config = dict(
    model='sound classifier',
    dataset='synthesized solo parts of chorales (CocoChorales)',
    train_examples=39062,
    time_shift_ms=100,
    n_mels=64,
    hop_length=320,
    input='log_mel',
    spec_augment=False,
    win_length=512,
    targets=['instrument'],
    num_classes=13,
    arch='convnext',
    isotropic=False,
    norm='layernorm',
    activation='relu',
    mlp_ratio=2,
    layer_scale_init=0.1,
    inner_norm=False,
    drop_path=0.1,
    patch_size=[4, 4],
    conv_stem=True,
    depths=[4, 4, 4],
    widths=[96, 192, 384],
    kernel_size=3,
    label_smoothing=0.1,
    loss='cross_entropy',
    init='kaiming_normal',
    residual_init='none',
    optimizer='muon',
    muon_scale='original',
    lr=0.01,
    momentum=0.9,
    nesterov=True,
    orthogonalizer='polar_express',
    adamw_lr_other_params=0.0016,
    grad_clip=3.0,
    steps=22800,
    batch_size=256,
    epochs=149.4,
    lr_schedule='linear',
    final_lr_fraction=0,
    warmup_steps=4560,
    weight_decay=0.02,
    adamw_weight_decay_other_params=0.01,
)
Rows from block 8, named by matrix and row number. Rows with one number belong to one neuron. Each number is 500 + 25 x the weight over its row's rms, rounded and kept within 0 to 999. All counts start at 0. Numbers have three digits each. After the name is the row's rms in percent of the matrix's.
# fc1: MLP up (model.blocks.8.mlp.fc1.weight, 768x384), inputs 308-383
# fc2: MLP down (model.blocks.8.mlp.fc2.weight, 384x768, transposed), outputs 308-383
fc1.471 097:518538533511495502531458503534500543500485477472467519506468521501531486470537533457484533494476527497543488510485503490530532534503514500518518525534459466460493481477522484498512491533525458497496472519517455510465475527478502
fc1.472 111:506478527465521468487517457475507480464523527520520519499494507452499494500499482493501500508444487533438546513544492454507489487514486539537498523500521511466487524506527517522551495512484524464501452487484516550468503483526453
fc1.473 116:493479465512505437507491527440493513553488523502472527501502496504493498492503521509544495473533473483506529511474501515539514513471521494482470548497524511464523493521484544497484503477505486527527470500485536533505506526517508
fc1.474 074:510535500502466494533497506528452492508493547492521475523482539525500480493520493488519471503455455479485460525498508501474520524472509575475491534465553501510506520541527490503504473520520531539496514532527481527501488515502516
fc1.475 073:465461502493527511451487452516496484507505516473546484505473476487492473530491471496537497506507464504487485506479488512547482517547502457492477482469533501441506484479508497520468508438510542475455533515482528587511477496468496
fc1.476 100:498537522480516423496522502486507511511477471507517511507528536470508503512496474506511497482483528505538527530496483510505491505507522485488517516520524485454471519476487446511496475514487488494512459477462442534507488494544493
fc1.477 113:543490466493488497543466513483480494508537572515493477482533477475510498471533511533514527527471483489480477485477492476505512517506501510481501492543440500487523482483507521489464534482486506500432481535523510527449476530547501
fc1.478 085:512515509437528554519543502480503492554567475535488506506536527530523499534522500470501534524515545485523513485447483530496505511517516530523523490550480523473470534473510515553476479512478499498472493497533479522512515507497519
fc1.479 087:485474499479507514486498491474507534502476532573513470471532554485517490464518523539524489494480448506460499494486468490489491532500477490504499533511526469504533495503506493527469524500545525488540455558535524441508502524535519
fc1.480 106:503496477551531458506512474486497521551479532471505517512473511530503486490508453519481497547494521492513513485520486484517480513479529487472545466491515537490504491499520513479484506506516546505488532470539446522470510491519495
fc1.481 088:509501510469475491487483523527472497522531445498474511527505476498421535520492472521493479537470482510497511498491537513544534541460548492472535446502523464497528466482550496444533448499501443513496478460492518471510536519497485
fc1.482 114:497482513502543508487494511496498493468493446468506523485508490499490497496458495487520479495490561505535504502468508492517481507510520515497505560525510445486541490458484517526526501495475520511540511496511499511528479496453474
fc1.483 115:456494537459466459508493478428469476496427518506485532472521492492471483469480497519482494489481516488462487505482482495476527506504492465500514500475542525520514539523484475526492503491456501467520514518500485477465469507451530
fc1.484 144:534486454502487465526516563519474484447492485493503539521493500519504495508501517517524478463466492475556481498478540483535515515551492512512490566485489492503516500502512487513537463555528447500501486518521540525491489498512521
fc1.485 093:524424483462500485513501532454562435529419548441513518427490508548507539472504492478526499508512492523463489519461487496518503506496505514499471536508525516529486522560489488502468536506505507494497515555520535505532482521493515
fc1.486 111:515499518510516479484478502472539536525514455502509504484510488470498489500531515500472470502477558458502479499471449499488478466511496475482489455480511470478438507453517490516491491476491498480554536444505500514462485512486504
fc1.487 101:538534465519461489462489514511515516510507485501515507501467550562494498483511515481514443490522517498504542506523493508450519471504478515511521460478485487476504475502497511456524515527456501515458505481503506512481521506568517
fc1.489 096:504484512555553417481450539497496509499470516490485480483509458530517525529498484496510447492536530514514487530506540467526464489484486476495506475506497505508488505552520493475515509501468484477495504543547529535477480483529513
fc1.490 119:523530526453516434498463483483493507521502501503484495513541514449507518491525487481560503457455525504506505516495465482523471497497505465494503500522446472492458466461516497540484485506471496551562461512495516501521470491569505
fc1.491 102:454509464548484512505491519495515463491547556472522501485520518508494510498465551474531492509512474496516504523480499461485509498504510501472507515488501518500506501480471494470462465487485484471520471490500479522505485465487515
fc1.492 080:506445507516461544512471518524476469509512504530518467509477522548486496519498496469537457533509488512516489526486554490504503517479524512485511469569476512473503507519552509413487510474489498501529484505528483469506523508471469
fc1.493 100:491519486526495479522513480480516538543536513471479499467456579521456507496499503478501493507523477523522502503480479508522493468490503477485496516529523526527527505526516507463479491473519489444450508493504546550477527487520527
fc1.494 069:473525514476481520537445469475533489490507459530481515496459510515520510531470507480538511477500506441498445520512455522454520537507488503485513475524521507488469519519555543470518479512510514506462508497479510518478499445524492
fc1.495 103:486487512480499519501467514508580538507506487532494510508488457531514508515461474509531505483497475496504516502499517506462476499478479532500493489541551497482521486486488445506496522523504470478464522499521507541484467518466486
fc1.496 114:498496507534529492528482493525500522469503508506489527502529487519515510534473489523521496449495494477460546481522445488459504515518491485456494502523490526501492508489467529561465503486508524521505528459556488496446543528486491
fc1.498 093:506453490516502498452506511512521475526500475475478517495525516498490495511503497505505472519525512474513526518495509562491527504460521509514474535499509492535491515525546514486488484530471508484478488451516499475498481508558484
fc1.499 148:486541535528517410504521489499522503476456486511506487496517500540494527487488498496494502446500475455534536475520520485522503475508483535517516529522481460458502534506490540527503503481498480522487544461491458522461489454466524
fc1.500 104:465517483480479446505524490473538501498519489490462524486517509434518530535487486510486497483516460496505491500450485517525486535552535431494490530524473476473485487521471482496462481481527534503513535494502552553470514505479514
fc1.501 092:523446486509533499477488481563469505498527501465518506516512474497479490506454490479485484501509518519516471495530512474513529511489482470498465499479480506487522522463459531460532516461505483476496531510507499517510520490465515
fc1.502 069:484507502515512488500496505461478491488523457551515530475513513543487499519504467482544498518462478506493460515472509465509459474527499553519486502518503495450534492500496510483481469522531461516448528525522550547503475503537478
fc1.503 088:492478522524525471513505479482543485538511506465529519478526520453494469520450484524460429516510518543514502486489526511492528504521460504473496452497431445463482511487522496514458516499485475506498503517516486517535511520473478
fc1.505 106:511511508492501546462494506502490508514472503497498479514488480541516496512484525490495508466523474500496501523478521480539539496509464509498493472548493513429506492504513512483508463517483517491466533495482512513520509483511507
fc1.506 088:517519531507487519535485485528450533553531487506488451471445551460501482483523523485508479469494540489515480515465506483471486492502478533514506503480448480505527519468508515491493508534551506549482507496510502505520505464519506
fc1.507 090:522499517498469472541486493497526439525457469533499537497481528513536476520509508480535506459445494486484466495481495479522463486511524470487505486500504506506459499519508480495535519529478512498504493467496442522526478523510504
fc1.508 090:479546499554521529511523489513501480444556548560495477486503500533529481510469497518515496502466476461478512496508509512454519501505529487505513518445518521465466517516470484502484477494522516457484545582509554490494513532536484
fc1.509 092:525494494508555483523501470560532530496529525486480498504498516485529519514476504485485501436472496520449485480468465489518531505516491536523534487497465527493474536472524552486519531593521510530495500436500478535475505539513499
fc1.511 129:499509500534507424484541563509493460496495483485534502483542516481491513526488506468522523467480455512488481506494531519525491533553510500525497461495509512513499512501501492491474492593523491523502534527502500485494493502498504
fc1.512 122:484471496488515538451509522485485519473515492474481536501522539526486514498540442500506474463522448458488493520498508528535531527513519505475501472500488468515514494509513488491479510527531509472509524500557553506524505492466528
fc1.513 088:524488500484499490481491515541497503528532480477520499490528482516466513483499518504534466500498451466517534485493459545532471543467544445453530531528531487470462485491485541442514456497434513502484509438498522499511511500521496
fc1.514 082:520501485525494513513496508535463539506525497511465526558548484511512499512449507485508518504475472507501526492531485500520475484475524501546475529474524496522464519504504481500501505486534539495512510494491484521468510518537505
fc1.515 071:493495537497459453526478519509493493494516543494462522499558533489503511486530505516500477519497513485473512522545536451465522484443473499538495495461483521501520501539512475530494484451534545524481471530509516494545494454525493
fc1.516 103:538501446502493565534502482513519520522471531543512544525531523473483486515475521501524501498525513456517526468555472489489547503451491513487502528468516461458523537524496494520528464455505492469472511504506524532497483570527522
fc1.517 127:521443535483506482507474494492529510495459473507491473539548489452519467506481495511496512485483530551475539481511487456512488489486471502530522461527507495470514513487509525503509473511534498539532500532515469502535502527498528
fc1.518 112:507514496506486511482488487520468499502494463497487484490489541493449490493474489479456504500508520497562466517504499531486495505529508523518469506533541490514496505518484535497487486492510519470421509504505516532512477484469514
fc1.519 119:511498516515481494491489487502463516442478534508512496536515495535498487477508544514503480498530506462496511523474478529516558488505514512461476471544528497506537481504511499527479493520478505512531506509499584494479480486504486
fc1.520 106:483554488484507465508476475463560483512519500489500487527506485543514457511451464496486483502494476479503487492504530527516526529450511514505487490460523482490467515476547506472476527506513525471512511480483502467498460547510518
fc1.521 129:534488500500463468509505532537465512532537495514529504485509525506488509508501515485480458479493565521498482497487491470553507494546533488479492501538484467499494477513532525507550487504544510497545494493503554556507487465532514
fc1.522 094:540465494480486523503546505491467490521491480526494500505438499525471506501502473512505515494477454526505461507505457467483511505510523516489482489442472518483470475484524503546471486482513450511507511531526525469476481489507470
fc1.523 081:534489488549502483539537509527492521516467496508516533526508444495505514530464523500499448510497501487532493483478521513479504547470527486475516521486479492519558507510488511497484447490503495561483506526522455508520533485443503
fc1.524 111:504534531561491519496493533447514470512559486511468482530472481552484457547560487541558484503503532503512463474500558521509511455493496492491524529481480493528502484487488494500502498495535490516494493516510497470505448475554514
fc1.525 103:484511516490499478548524497521507576528503495447514526535490494518540515504502522509470533460520515386481484475492509469470483515494467515530472540507514499503500503478540478544486506480538512532535454537480540532468472537495480
fc1.526 120:490489498548477529485524503520522500503447515497494533438476506540514533510578523494533455438507498496474492492480461543542537498549511502456503527479540515480464504498499499488544532502472497548523535513501479516502498535483481
fc1.528 083:491525495516513489500496511538478505532456493531487510497501478478477544498518521521495442501503444488506514459506473502485477533520518504482501494512525500475500474485505470462486487498498512473533545525480512528454481489466496
fc1.529 084:533502508458473506513514486507516491524527497523527534540538510516492495486446482542481493473514518527499475528531481492572504493438541486461502458484496475495521497508519543506543501470494494524528492457463528512508488472480526
fc1.530 104:533506478463485520502473500475553508504580541517495490497557480472496501517496501472506463483478482524465514515503491486491555458539487498531508512502519519499486492490509472498519519501569487502513481495526522531506459522497504
fc1.531 078:507452491500464498544507527497516532536493502484521487482492508476507544465472472464514488529500525512496472456502518504528488510525510483507503517496491517477480531498508523525548502507468438477521521526503518540491525507517462
fc1.532 112:490513486473480487531485491483506573493517511502491489539469559483499491525511512503494476499497485464472498489449455518471506499539492526495462509455509510509492469521516489493502480478519526515494521490493537509465516495432519
fc1.533 096:544525432478500478542530494524520511547470491513487539512484554503448535500505496501513523482458494504484532512530487522521498474492518507506470489512475512468424464479512479517458486550520432528467506504493493532511514530469498
fc1.534 109:502516484494500545525474459516486480515502509482471488502475550464497521516485541497580485467479449466483495491493494503478478497518513487526503508461478480540487475453525481523472512503497433580560473507457480516519507503516494
fc1.536 104:486519457516501501497488506487501495464522501500528526528512465515488503507484471496529489503491479547476487476512511472494454482486503505465478481510504534460465536497483506457474500465486540482461519473528543577488486462558499
fc1.537 079:533508506508504480508504519474511494504514536534472476491532483469470512499517529465501500486509511509464459470546487491440491484511539470472485481491562487471483522485499497500512527469500530542507490519544500513553472558560472
fc1.538 100:526520506475518497481487480494516494481506493470467486493461530494520516518509460502501495527498484485506513522490475501515526496450469495519495498515521512488511516521515559554477536482487506525535443533493489500463495515479465
fc1.539 084:491503475510483478529484501463495503506456482457504502500512452514458483508544520508490526521520498517518548529505550515508524489507498521533507445478483528486504546466476535500514536514511509513500545462492499513483498481471512
fc1.540 113:501480521434518521491481526519509490521470513466544473508515484507509502472456544506512538511462504510492492493508469513541516487517511528535512481494490527485502520475488509503487473562457463511553503500475484511508483526434538
fc1.542 101:510468497469527501500480478442526458511478483496542486519529499495502493528504508479504535552507545502539535535470479519510476455520503457510491473545512499500439504506527485529512487488502489529516481508491490466512495493496533
fc1.543 099:462518495507497548480550509507523457443541500505511534523522481537535455456498465531490485518468520496487487513499496482527510509537516468467490495527507520508496466486513502489541488466497515482519462490508510474529459468540486
fc1.544 091:482490466505499470536491489524533480545461536520499504452523580532508492489491471487500534473521438532498458514486530481533477523528492519464487491467512528482466505492511516493492542484491555512471482516501508534465477528457467
fc1.545 079:507503492488507526508473508498523510484457453492517515513521518499487502512456436477516517514525508522498509529516493522532470536512468526498478428512497505452499523511487503528502454517496521509537498522503481492527472508510511
fc1.546 101:468489478508518502510510496488465476508545497454490496483473483473544511499499483479535517495517482540485541499482522493523508548516512435531501497538487503515473514509506513482457487517464481452452551484498524485494459500493485
fc1.547 096:527511544492486512485477535532499505541480490513495505481543515518492518525460498504493515480483506494511525479532478506463520518484524484478466535520501477477500477552507531514508500512453505486474536458513475512501492504513518
fc1.548 087:494559477512509499528502487509520540528481541483502516530468560499495541490477490455484523514522441532484470492494470505536513460481499481515513524483479516478492508463548470471527471469540455511485491500477559510513505503517506
fc1.549 083:485546506513479487506482511531522429478493527517484486548500499533503423471522478486494465559502525535475490534509506513513482521503514455464479493483496516472529513500495487507523530516516533518512517489540499479512463480563496
fc1.550 102:477504492489489481524506478450486481525515542489513505521499515529479457508458567481504486500507458469505490476514535491486515525543513471535492513471532469465472564492486497490504519468459492498514511486490546529494491488452520
fc1.551 075:485499468494486504538522511491520521523471496502496524515467514459438510480515516500449512464521500491524492497516526493511525464503496515503506524489472503502509485442511532518492481487477482576458480529492474527482536469553530
fc1.552 104:482480506523506450506537510516497536570457478518521506497476493479512495507521502493482479467513444502511480479525488508479510522503497513528490475521503479467504516498474526542489512500464490507488552481509485552516530515437493
fc1.553 080:502518514528466512481488506482519514483532522513505523474509460542524546535443521521531506510525524535512496501509472534515515479517511506462480479493475479492467524492511502528501458475506511478543505482473518502478539520534500
fc1.554 094:466503490502489540495488507490516483509517492517510580509534503531519496510500469499498511517504490500516507497506462476484488479485501470439489469546513508465473498478495497452506473462481494460515513489543516505520500481539464
fc1.555 130:517499484531474473454451515517504507498467482519511522473531496473526518506484497490515487530502459482497512475494527489540494473486535480483484489476522482502498496480516508484495503539482536478513523510528515470513483534518526
fc1.556 088:515528480532489453504502488508534496525498504497517495478529524534476526464478499496485498474528477484505496492502499527528495491507478462535504518454499469471502509509532520518484530515451477495511519473547508486525533493471513
fc1.557 124:516500490536510540506484504488505490520521483458499518518509506546504504486497513477524543517527521507495506486512541479572485529472541514452506485532509531533471441540510489452498505520457472547463499483475507483518497510554476
fc1.558 114:497553441541448452502483509514522458486538468514512470513525510512494515522528519517506501499495492474500480484510501516531463470478533496512525511462508513486535485457523501485492474470511465555582400478531495482529485499486497
fc2.471 093:533514495466503521470476497508517519489543497501504494495465511467499503500567475474446491493520523517523502487522482512540495514504519540506538498480523495491475465482517476494453519517509467534479521467483491503530492489456480
fc2.472 113:506476487496530490533519460512507495519498488480467510517485520566491511541514525480487462530495511513486514528481499506481527524489493485500494521503496492523508518508502503543458505485468494478491527506509532496499509509554507
fc2.473 127:510407488514470515453488496509482527498544496491490496491497497448506514484549498520490492536530537497537530513519517504467513488492516504479524486516528494472470475498507510526465503526514483539438534498483480527533499491505470
fc2.474 076:474486517451526522545492512526491511524521473515521505480483526492525517530515473486523479483525530486505495516492505460464494526497526498456491487481534509528540535528484467500471481538492510504448487463468421468504513518507461
fc2.475 073:489510480471453470375522507505498520461503537541507529482481567493490515486472516474508526508503501500485500487502455511582515499497494536463520523516479510528510523474467471498509534470501487516505508532493534498519497517496465
fc2.476 093:465514524471515456533492511523458503532447501499460489512499490451513510509457521527516536482472454530508526549500523510454466509507524492498494500471466523493499504464475488505490519502499479491511560542526490479482499502520501
fc2.477 123:502476466519480490452486510540510479490486510465528521493502494516474537523532477506491506479503544465469489501511511495493508487462482482541505504503522530462459450471504515566523506521489506543467545503504477545540528499535515
fc2.478 086:476527527461526539475522525589505494482523517456531527511508500534468501493515499483452475461499477543515532485486489495511513530502468489519529586527517491470502481453555522501515501478491511514503528505473459531494506521518484
fc2.479 078:522414441490433535499496479539510517516518531499464531504562484506516496519483538509454494523540505514510482522488455498496514497523476515485518515539507526491494520509522469502558474495533503452505517456456512531495462520488485
fc2.480 132:486501468572530508466493496495486515517494514525515484499455440511513498505481505513485491510546488463496477497482505483484492485486460473460484481502508475514489495537513506502540518492505526470484462520457483506536483544517530
fc2.481 083:503480507514539471510490487459494504526480520491497506522447484516495546515454507521502511507518450493494478492508500492509504516527488447532491509495500487494525520476487464507477492486505460489479513525503477555476491506506500
fc2.482 129:508537479452505522527491485525511494525522425499450475499481530505507476477445495500531512469495447508539492570480516517486516510466485501498513517467452512464509532490473525494528497499506493489549487534482523507440472512493535
fc2.483 121:506515534417466506475484509541499491501521512505517487510479518485512510503477535484489484502466510527480512520498524447522463483480516543536486501540515462516491514487494483548510515476505500541533493484477497541494508521448493
fc2.484 145:505499499544535498527528520480486509519500510507516483505481464439517469479496482492486519506490504505504484508500523487446480481531456451484482466524513511503515486510475529507491525482515525481527464467498517498543516494517516
fc2.485 105:481574520493508525501452508489514501481523526525491469520528503483475500494518488483530485520506529476467502497535532480482511456510500543493487500488506472508469505512501491514478472484512499528461500500481512521509512478488492
fc2.486 109:484489540482508442498531513509460504527436461474526516477476460462512524496549533526496510538478499505476555508491470497483499469487529525488481479527515502486461506481491504561493498466498508456556486541484505501496490524504504
fc2.487 094:477499432487522489495471495502490531502551516515519505494498479452460509486559521529476508478496497506532522495507535501520484508537532525494505487506490514533505462480482465459505487515521545540483537522523512525515511510575510
fc2.489 093:483504471555556457507511534444460525488488532503520497499541494487493518508463508465539518509462524564504503493486533523458479493487497505475492463543493514511529493519492527480499481479479529514509463496514497499501521470534490
fc2.490 117:499479520446504477572497495499483493517447517500514517487540504519504495511559509494497521491505488460490536479504467500516564462464507519527494496491478508484500501473529455503501454498510491530522516518478541477485533482544516
fc2.491 097:498474464504476499512478500487490466534515526515505520500530487483482513490493454480486540508518502532527482499495522490479473500498515512449494518471478478459505465497453508495495504476493487564487553491498475479484503521461511
fc2.492 076:492481518500492543461501510522532534505516527496482479477510483511481496507476504459550517512531521505486500450472545504484499499488470531482500509512492473505521468541518527493532479521528514513477484478455460474517477463458520
fc2.493 098:484466476545470481502507485486480532507473496544516536489496494496549497495516506495495514484453492520504454478509491495488484523496482527495540501479502477541474491494503520503504499490491482499456444506522477473506478549542497
fc2.494 064:525527473467497552468486489484516518505481441501490471493498503500514479515460496494486545446520481486504530485485526521526502501484496523513501544523514459462533495505531503484493495484507462505501503488507528531486481502493520
fc2.495 115:485502486491474501495443516498496481517494524593513554471518522509492521511479494477480509523516503499502520518530522526515483512507560512466486523491488501466520495500499520520527506482475512505485524523489472491482490499514510
fc2.496 113:528486506495507484436493507488511510498518515472528502504544507464495464493460495487516504510521486456506506511483511511504495512525491530490509472516527511519472467502456482503585498483508520494476487523474536529525488497497487
fc2.498 092:501485469520515502465506503499522472534483539489467493506500543491504491504556516488492558487507424496547483506527471499517529490498501513531474511521499503515500495539484497492527522525540473456471522527532510514467505474514489
fc2.499 163:482414537537502480527530493494504484562518548504502473472489496429481497493510528516509519512458501535483510554524493495470494499527531511466485481478489513506509496524472540495508500477495503571500527500524520449513514440525522
fc2.500 110:512523458536470496507486503533499516502498504536487527490528521523501489510512524452524513527514520487508461449515529493494518508525492555459455515491513522507527479534474499515527505505486477485454546508507505476490483443499502
fc2.501 089:505493494496483533507458484456485476524533444498483492477494429536516499525538501502526499513484475547469509507492516482523498531506515457466533504467523496480534501496482474473484520493474506495546457496522522482512497469462508
fc2.502 064:490533483508489527442485497489496488544517494461495486471494544551488512484534490487519507496525484479492483508502475531521516478487506474458481447446466501493516501510525533509509448512518508485522449514493485498521525499510523
fc2.503 083:504491502520430514526529482492497502520487515506460503491519530497525493493461469502517528510472501551509481466498538525491490525508532488512533487505486520480530542499474525468507511501473490548571481492504537491500486491498495
fc2.505 109:461503486516475520526501491493457502489501537520505560481537476488487494504532480512474506529545507484524507486468486508552538475528517553501503463508510496505495502503510499523509518479483490561521536527456492460494494549496485
fc2.506 077:523538533446499485489491525465504536487551518461539496490444484488493496510465506478524463456498494468495498489487486484522483522555458558523467510497476460490462503494482483523513486470524519474525490513483453479559521478504494
fc2.507 087:518527531519451494527521470481527484491536492499500487497475482530505491521531520485481503508497494533509491492485479500503467464447491492496517504524477528510529527502516495554494474483488446482520484494549490484473531492468504
fc2.508 075:502481532533511524502516506540507465529568522495500513498480460470476500480516489496492483483451532512464509535480477477472488531493508496465492545458489502507531503515513503476530482495471498440465473483460491503537518516464515
fc2.509 083:491523507516487475572549478454481510521492511462491499474488492494485531472455457474455505490513520502500504465505526518481531493535489528490495536508487510525472526516464484544503501495531479493526478569521514488510493519515478
fc2.511 150:502513498538567465504521507511516524448481526500509489501491543489522512502469481520497462489468502478499523480480493512500498526528513520497516473531501497508467527471454523506471531485490508497535495499505540469505518495531488
fc2.512 123:495488538572517492583516496523495554464507503483513504503466477512516521512525513519533477497488498484472493483518491499509508489507459512539484536511462472483482514502507534548472502488494483455484470531504515504522495469459519
fc2.513 087:506471470525498506435505483475523528470547557499517511505472510517510503523495506546513483450521471473478491514491497480491500541477465508493487493517525509498508491506477492513479457495467480473446510539484525514512476481499511
fc2.514 080:514509495543517502530511513475519483465509492487480494474524510475521530501473506513545545494492512484486513486464495523539483518504472521511510515493498526559492528529481507498507512521521529510469450493474509526488509499497501
fc2.515 068:515470493497522467578473511510504509513503523525525483523542495497513487493488502479474440499482573492458476519486494508534491490474504504514501489528555495490511509481518469465482499491510499543483483483486525511473522501510508
fc2.516 106:527464507491498482549490510519490500472465506489543499493501451481494516487520506489530461483472527513493498514498498501498481472533518505512486455488444502468490531549531525479523527506504493532444451507497484472484498499498538
fc2.517 138:504463532492520497559483506561465504518454503502506485484552442511489497502515531530499503491465485533464525471503466474519502515480512492521491509516506493503510508462521467512516469469520505499556503489485497529454509489500494
fc2.518 113:516523504508440506491458492485476506518473457508447530495485460470552509495497487532477485512513511510554501553513498460486493531493469530455513521449521533519497507481498540481526484495529501494483527473514476502500481544492454
fc2.519 136:483442494532479505529511515512487478494480504496478476498478476514514512511545490486493470536555494488517504474489519508488517465509475510499535495471507463468488486504507519501539505513517507523477549508490437466488489539502484
fc2.520 099:509495501496498516493508528528485486509514492481510458486514440507483510511490526519483523509480466520463479471477499465496504528492526495487491523538535481479536464496534514493507487518521497466484505507504484479506498435506502
fc2.521 143:517541517444523499505471483557491510454461483518581503508497526486471485521489536487496479489516524491473516524509472531525483486586516573509481487525488501497490513488442490556551501512531513541458502528476525546475511458472499
fc2.522 078:511527528497495551482488551491529527503489487472525477516484504458464497528560483502511508506516546495485487499531505495485519519492479507490507503514515513479467515498526518523480489505525450516495463469460450474527492488464494
fc2.523 076:490447521493524524498523508477462550492523508481506504489542506475518476457465457534506471441487529499505481522497498504497502541498534531464494555507490483518530495503508463481467488478496499469498482483499502496459499471484496
fc2.524 118:500484525541448515552503530527533487460474468467535528507471476477496497482568536508558475473476487518504468487493502487493482491493529530507492479444507485503517461477477495482524503499513491553492495481447470475516508565529490
fc2.525 103:499503488506481514449506495458507549474544504491530498504527515526463466481506490477494499469506478445518492473492506495485505518472520525535506508543511487529498480437521450536510493507494551509483536516512548530511515502500512
fc2.526 143:509586508506474500441491485493534503456572491485511505507510520554474528521476547527479496505481462521491508521505491505517539475477479512480536504498501505496495501484495538549567512493489516460500545471477550474532511486492486
fc2.528 089:511446528557510469466520489521535529495547521487492481475513521507495486503484515532489487493532483500495508456496456489495506492536467499498518509490504490530481489473519514515520494482505503455471494501522558564529455509500494
fc2.529 076:499508494457521483512536497474487489510540449454496482502497545512493490502447495503514511478492512493510478544495523509521508512499483557492481530554519503497468497527486500518485499427529516505477488492522507497482516529500502
fc2.530 106:509465508514469525497482491482513479544517523538497454479604464449515496482529455529496504522473486493486493481500504495501517507515525520490464488482522490476498484484539479482480515518525507511478528501483492472491498487477487
fc2.531 083:512460534476542537487538531446459483524530563518512501530512426555469496521441514499480479539528505532508471502503481486506501495510435445501510503519509511518461493513518499481473482513491483487541426445505559515571478485471522
fc2.532 118:495488460473541487516515481459519579464526478528487515518475516503533520514486518529487476504479496494485496471501478538489499497517496535527525478548498491504465507534484497453453526466506529482473480501504544480515485485507493
fc2.533 102:510433537525501504498534512453520485500517515502498457508499497445503485480495531505500526511499538510519484510505513495465495508533488499535507494495530493471489504487522533456494499543504484466500500483512528479511532460492500
fc2.534 116:499485464486516533470524487472498508492502454521468496509486528520509504474454459468533515500574536466448513470518488493519503506512513502518495561503534520525514497512501460468485502501548494527535515514508511500509498468493505
fc2.536 114:508551465570526532426521509467510505445460457476494488505476522551506503484520468463493503533497494491476531452526495500541505492510484510507496499504495501521482498512492517456487537506474501486526472504548488526541486487497542
fc2.537 080:499474481489522465482493484450498483497484483518458493467481482515487508504541517536488509484466503504460502506521466510537503502518518492494505460463508513511490542478504487448459522540525480472469458497475489558493486493478489
fc2.538 103:489440489454498493485488491496488489483462492502562516500505483574486498495533484484456445494506528455487511484489503472518501485440568481518483470492522480413485484465495500566502503497499521466504523502464490500510528575497496
fc2.539 083:501505489506476493503484477509497482488428520528490534454472450506508503512551505495511477548499496523460460490490531456505501478472510517530462481473498487467507524510492498467488518544522494520515482517484463505472520508457477
fc2.540 106:494485505454434494487509486477460515479474468516504519470484493537504485510455503467513523499538504527478487475492484491510465496508447445561501457487487508507510517521476484512505497507509485532530509527505442488501488455483513
fc2.542 111:500480491467488513490499497514484487539494497504475480494512480448506541495515519488516516543483517527537505569531493501502485502489490520478491514479502537505496522522493499510465489501480492500493497489502509503465492479500497
fc2.543 094:531543490459477526450475519494508496448553514514469491485464513530494503516510498475476479483556496494525514511509508529483517528492435439498512530520492477494477516469509464440494512499513486466536500465504500537477510499468509
fc2.544 092:451424451518469504524541507507484502544509480502505496496480480469499519509586479504485496511491485495494522505490475496508501473521520491465487489491537518520500492450492482502514529497511494500477491507466490486537498518516479
fc2.545 070:527485519473500501528503506496491489561463472509514472481480479482488514503488486528503511509553483502559571519518523487498510523522543473532484508485471511482517492475475533499519498490550503513552518443526468536474528522473497
fc2.546 101:487494509515480508485496494515524497482503522513522508457488540463492491501476509531514476513483542507502477466508528499502480515477512486488492476452487514513503537494515524469492463553503482491464482513497532497473504486491511
fc2.547 090:522497516489492496505500503481493450505474487498510528477515517511497490515502493518494500518544491505497504486466442521505497466508502482455519476475492530510481511494509506480518502524519477474478513506446456527489481495488490
fc2.548 084:516442466521497518489490505448512537497516523516518478502484520502507552485519509507488459508522503517511466509516518504460487527483502514506528463552487492487453483485507486439510509483521502491467526498532518492476497503535545
fc2.549 066:476514499497482507504491533492499489463513595501515525472485488487478493493540511498528485502526507504487452526487516458478542503506492488521458506539496495501469489519495512440486510539496510525538473466438456471492510529493506
fc2.550 111:491472482520523494497505499542517494507470535491526493512486471386514514504549512518515516496489525531500515515484481508486495496507469485475488531508489535523510493499496510456478479498498538507491485489516508537483512481563519
fc2.551 068:522526522495459528489499518492496533509453517467490538502455446477544495533516536472477494494528526487521542527523492526518494491512476508536481485498509490515477501476548501487477484503505488531454538478510496550527495484524490
fc2.552 105:516459540498502489551524496480544558495497568515501516503479443513499494516488541502496514515505505482502548517508454499504485489526458502519507529510506491526486503477468487492529500500489540506475493524486501502502512456496512
fc2.553 078:522499516489460482576453487539462457520537462471477469454473515474515516505469524504503493495504499525525525488495475487516508467506525490474486541461485511528471493520511507588524495496499514491523487516486461491506493480462506
fc2.554 097:493493472528465502445505518461485527522540493512484523485498484498482511500475486444479517535498550507515545471516519500470512529531435492466577488510507479487486508478489497498480494490510477487532510517497457531475517442516498
fc2.555 146:517479479511519471480505492518538557434512501523548499533472497484499515510424544505487475448462461502472505531511503516488479491517502492511536448531473496471496492507481522507487502494476490484476508476564536507471498438518507
fc2.556 084:471514535533566467433470492461505529496517542477535517487506504456492511513525527519524533480501491504480492502498506534510516569513507527489498486531506514484497497506463542470501522473511515495476492517474532512521495498513507
fc2.557 128:483489446555529494408467503508560491510490487499492468503532549511506514522511473489495474491486471518487508472509529483515485512472463481461480539459498529562496489532501497461487550524481465527499479512495494500478475509508505
fc2.558 112:523470475531439482534476498511477503534534484455476534531484539520515503520569517463462481508548478501523498468498520470512488527493490504484475517489492495481551505515506477471570507492504473502541581521488469484493510501481511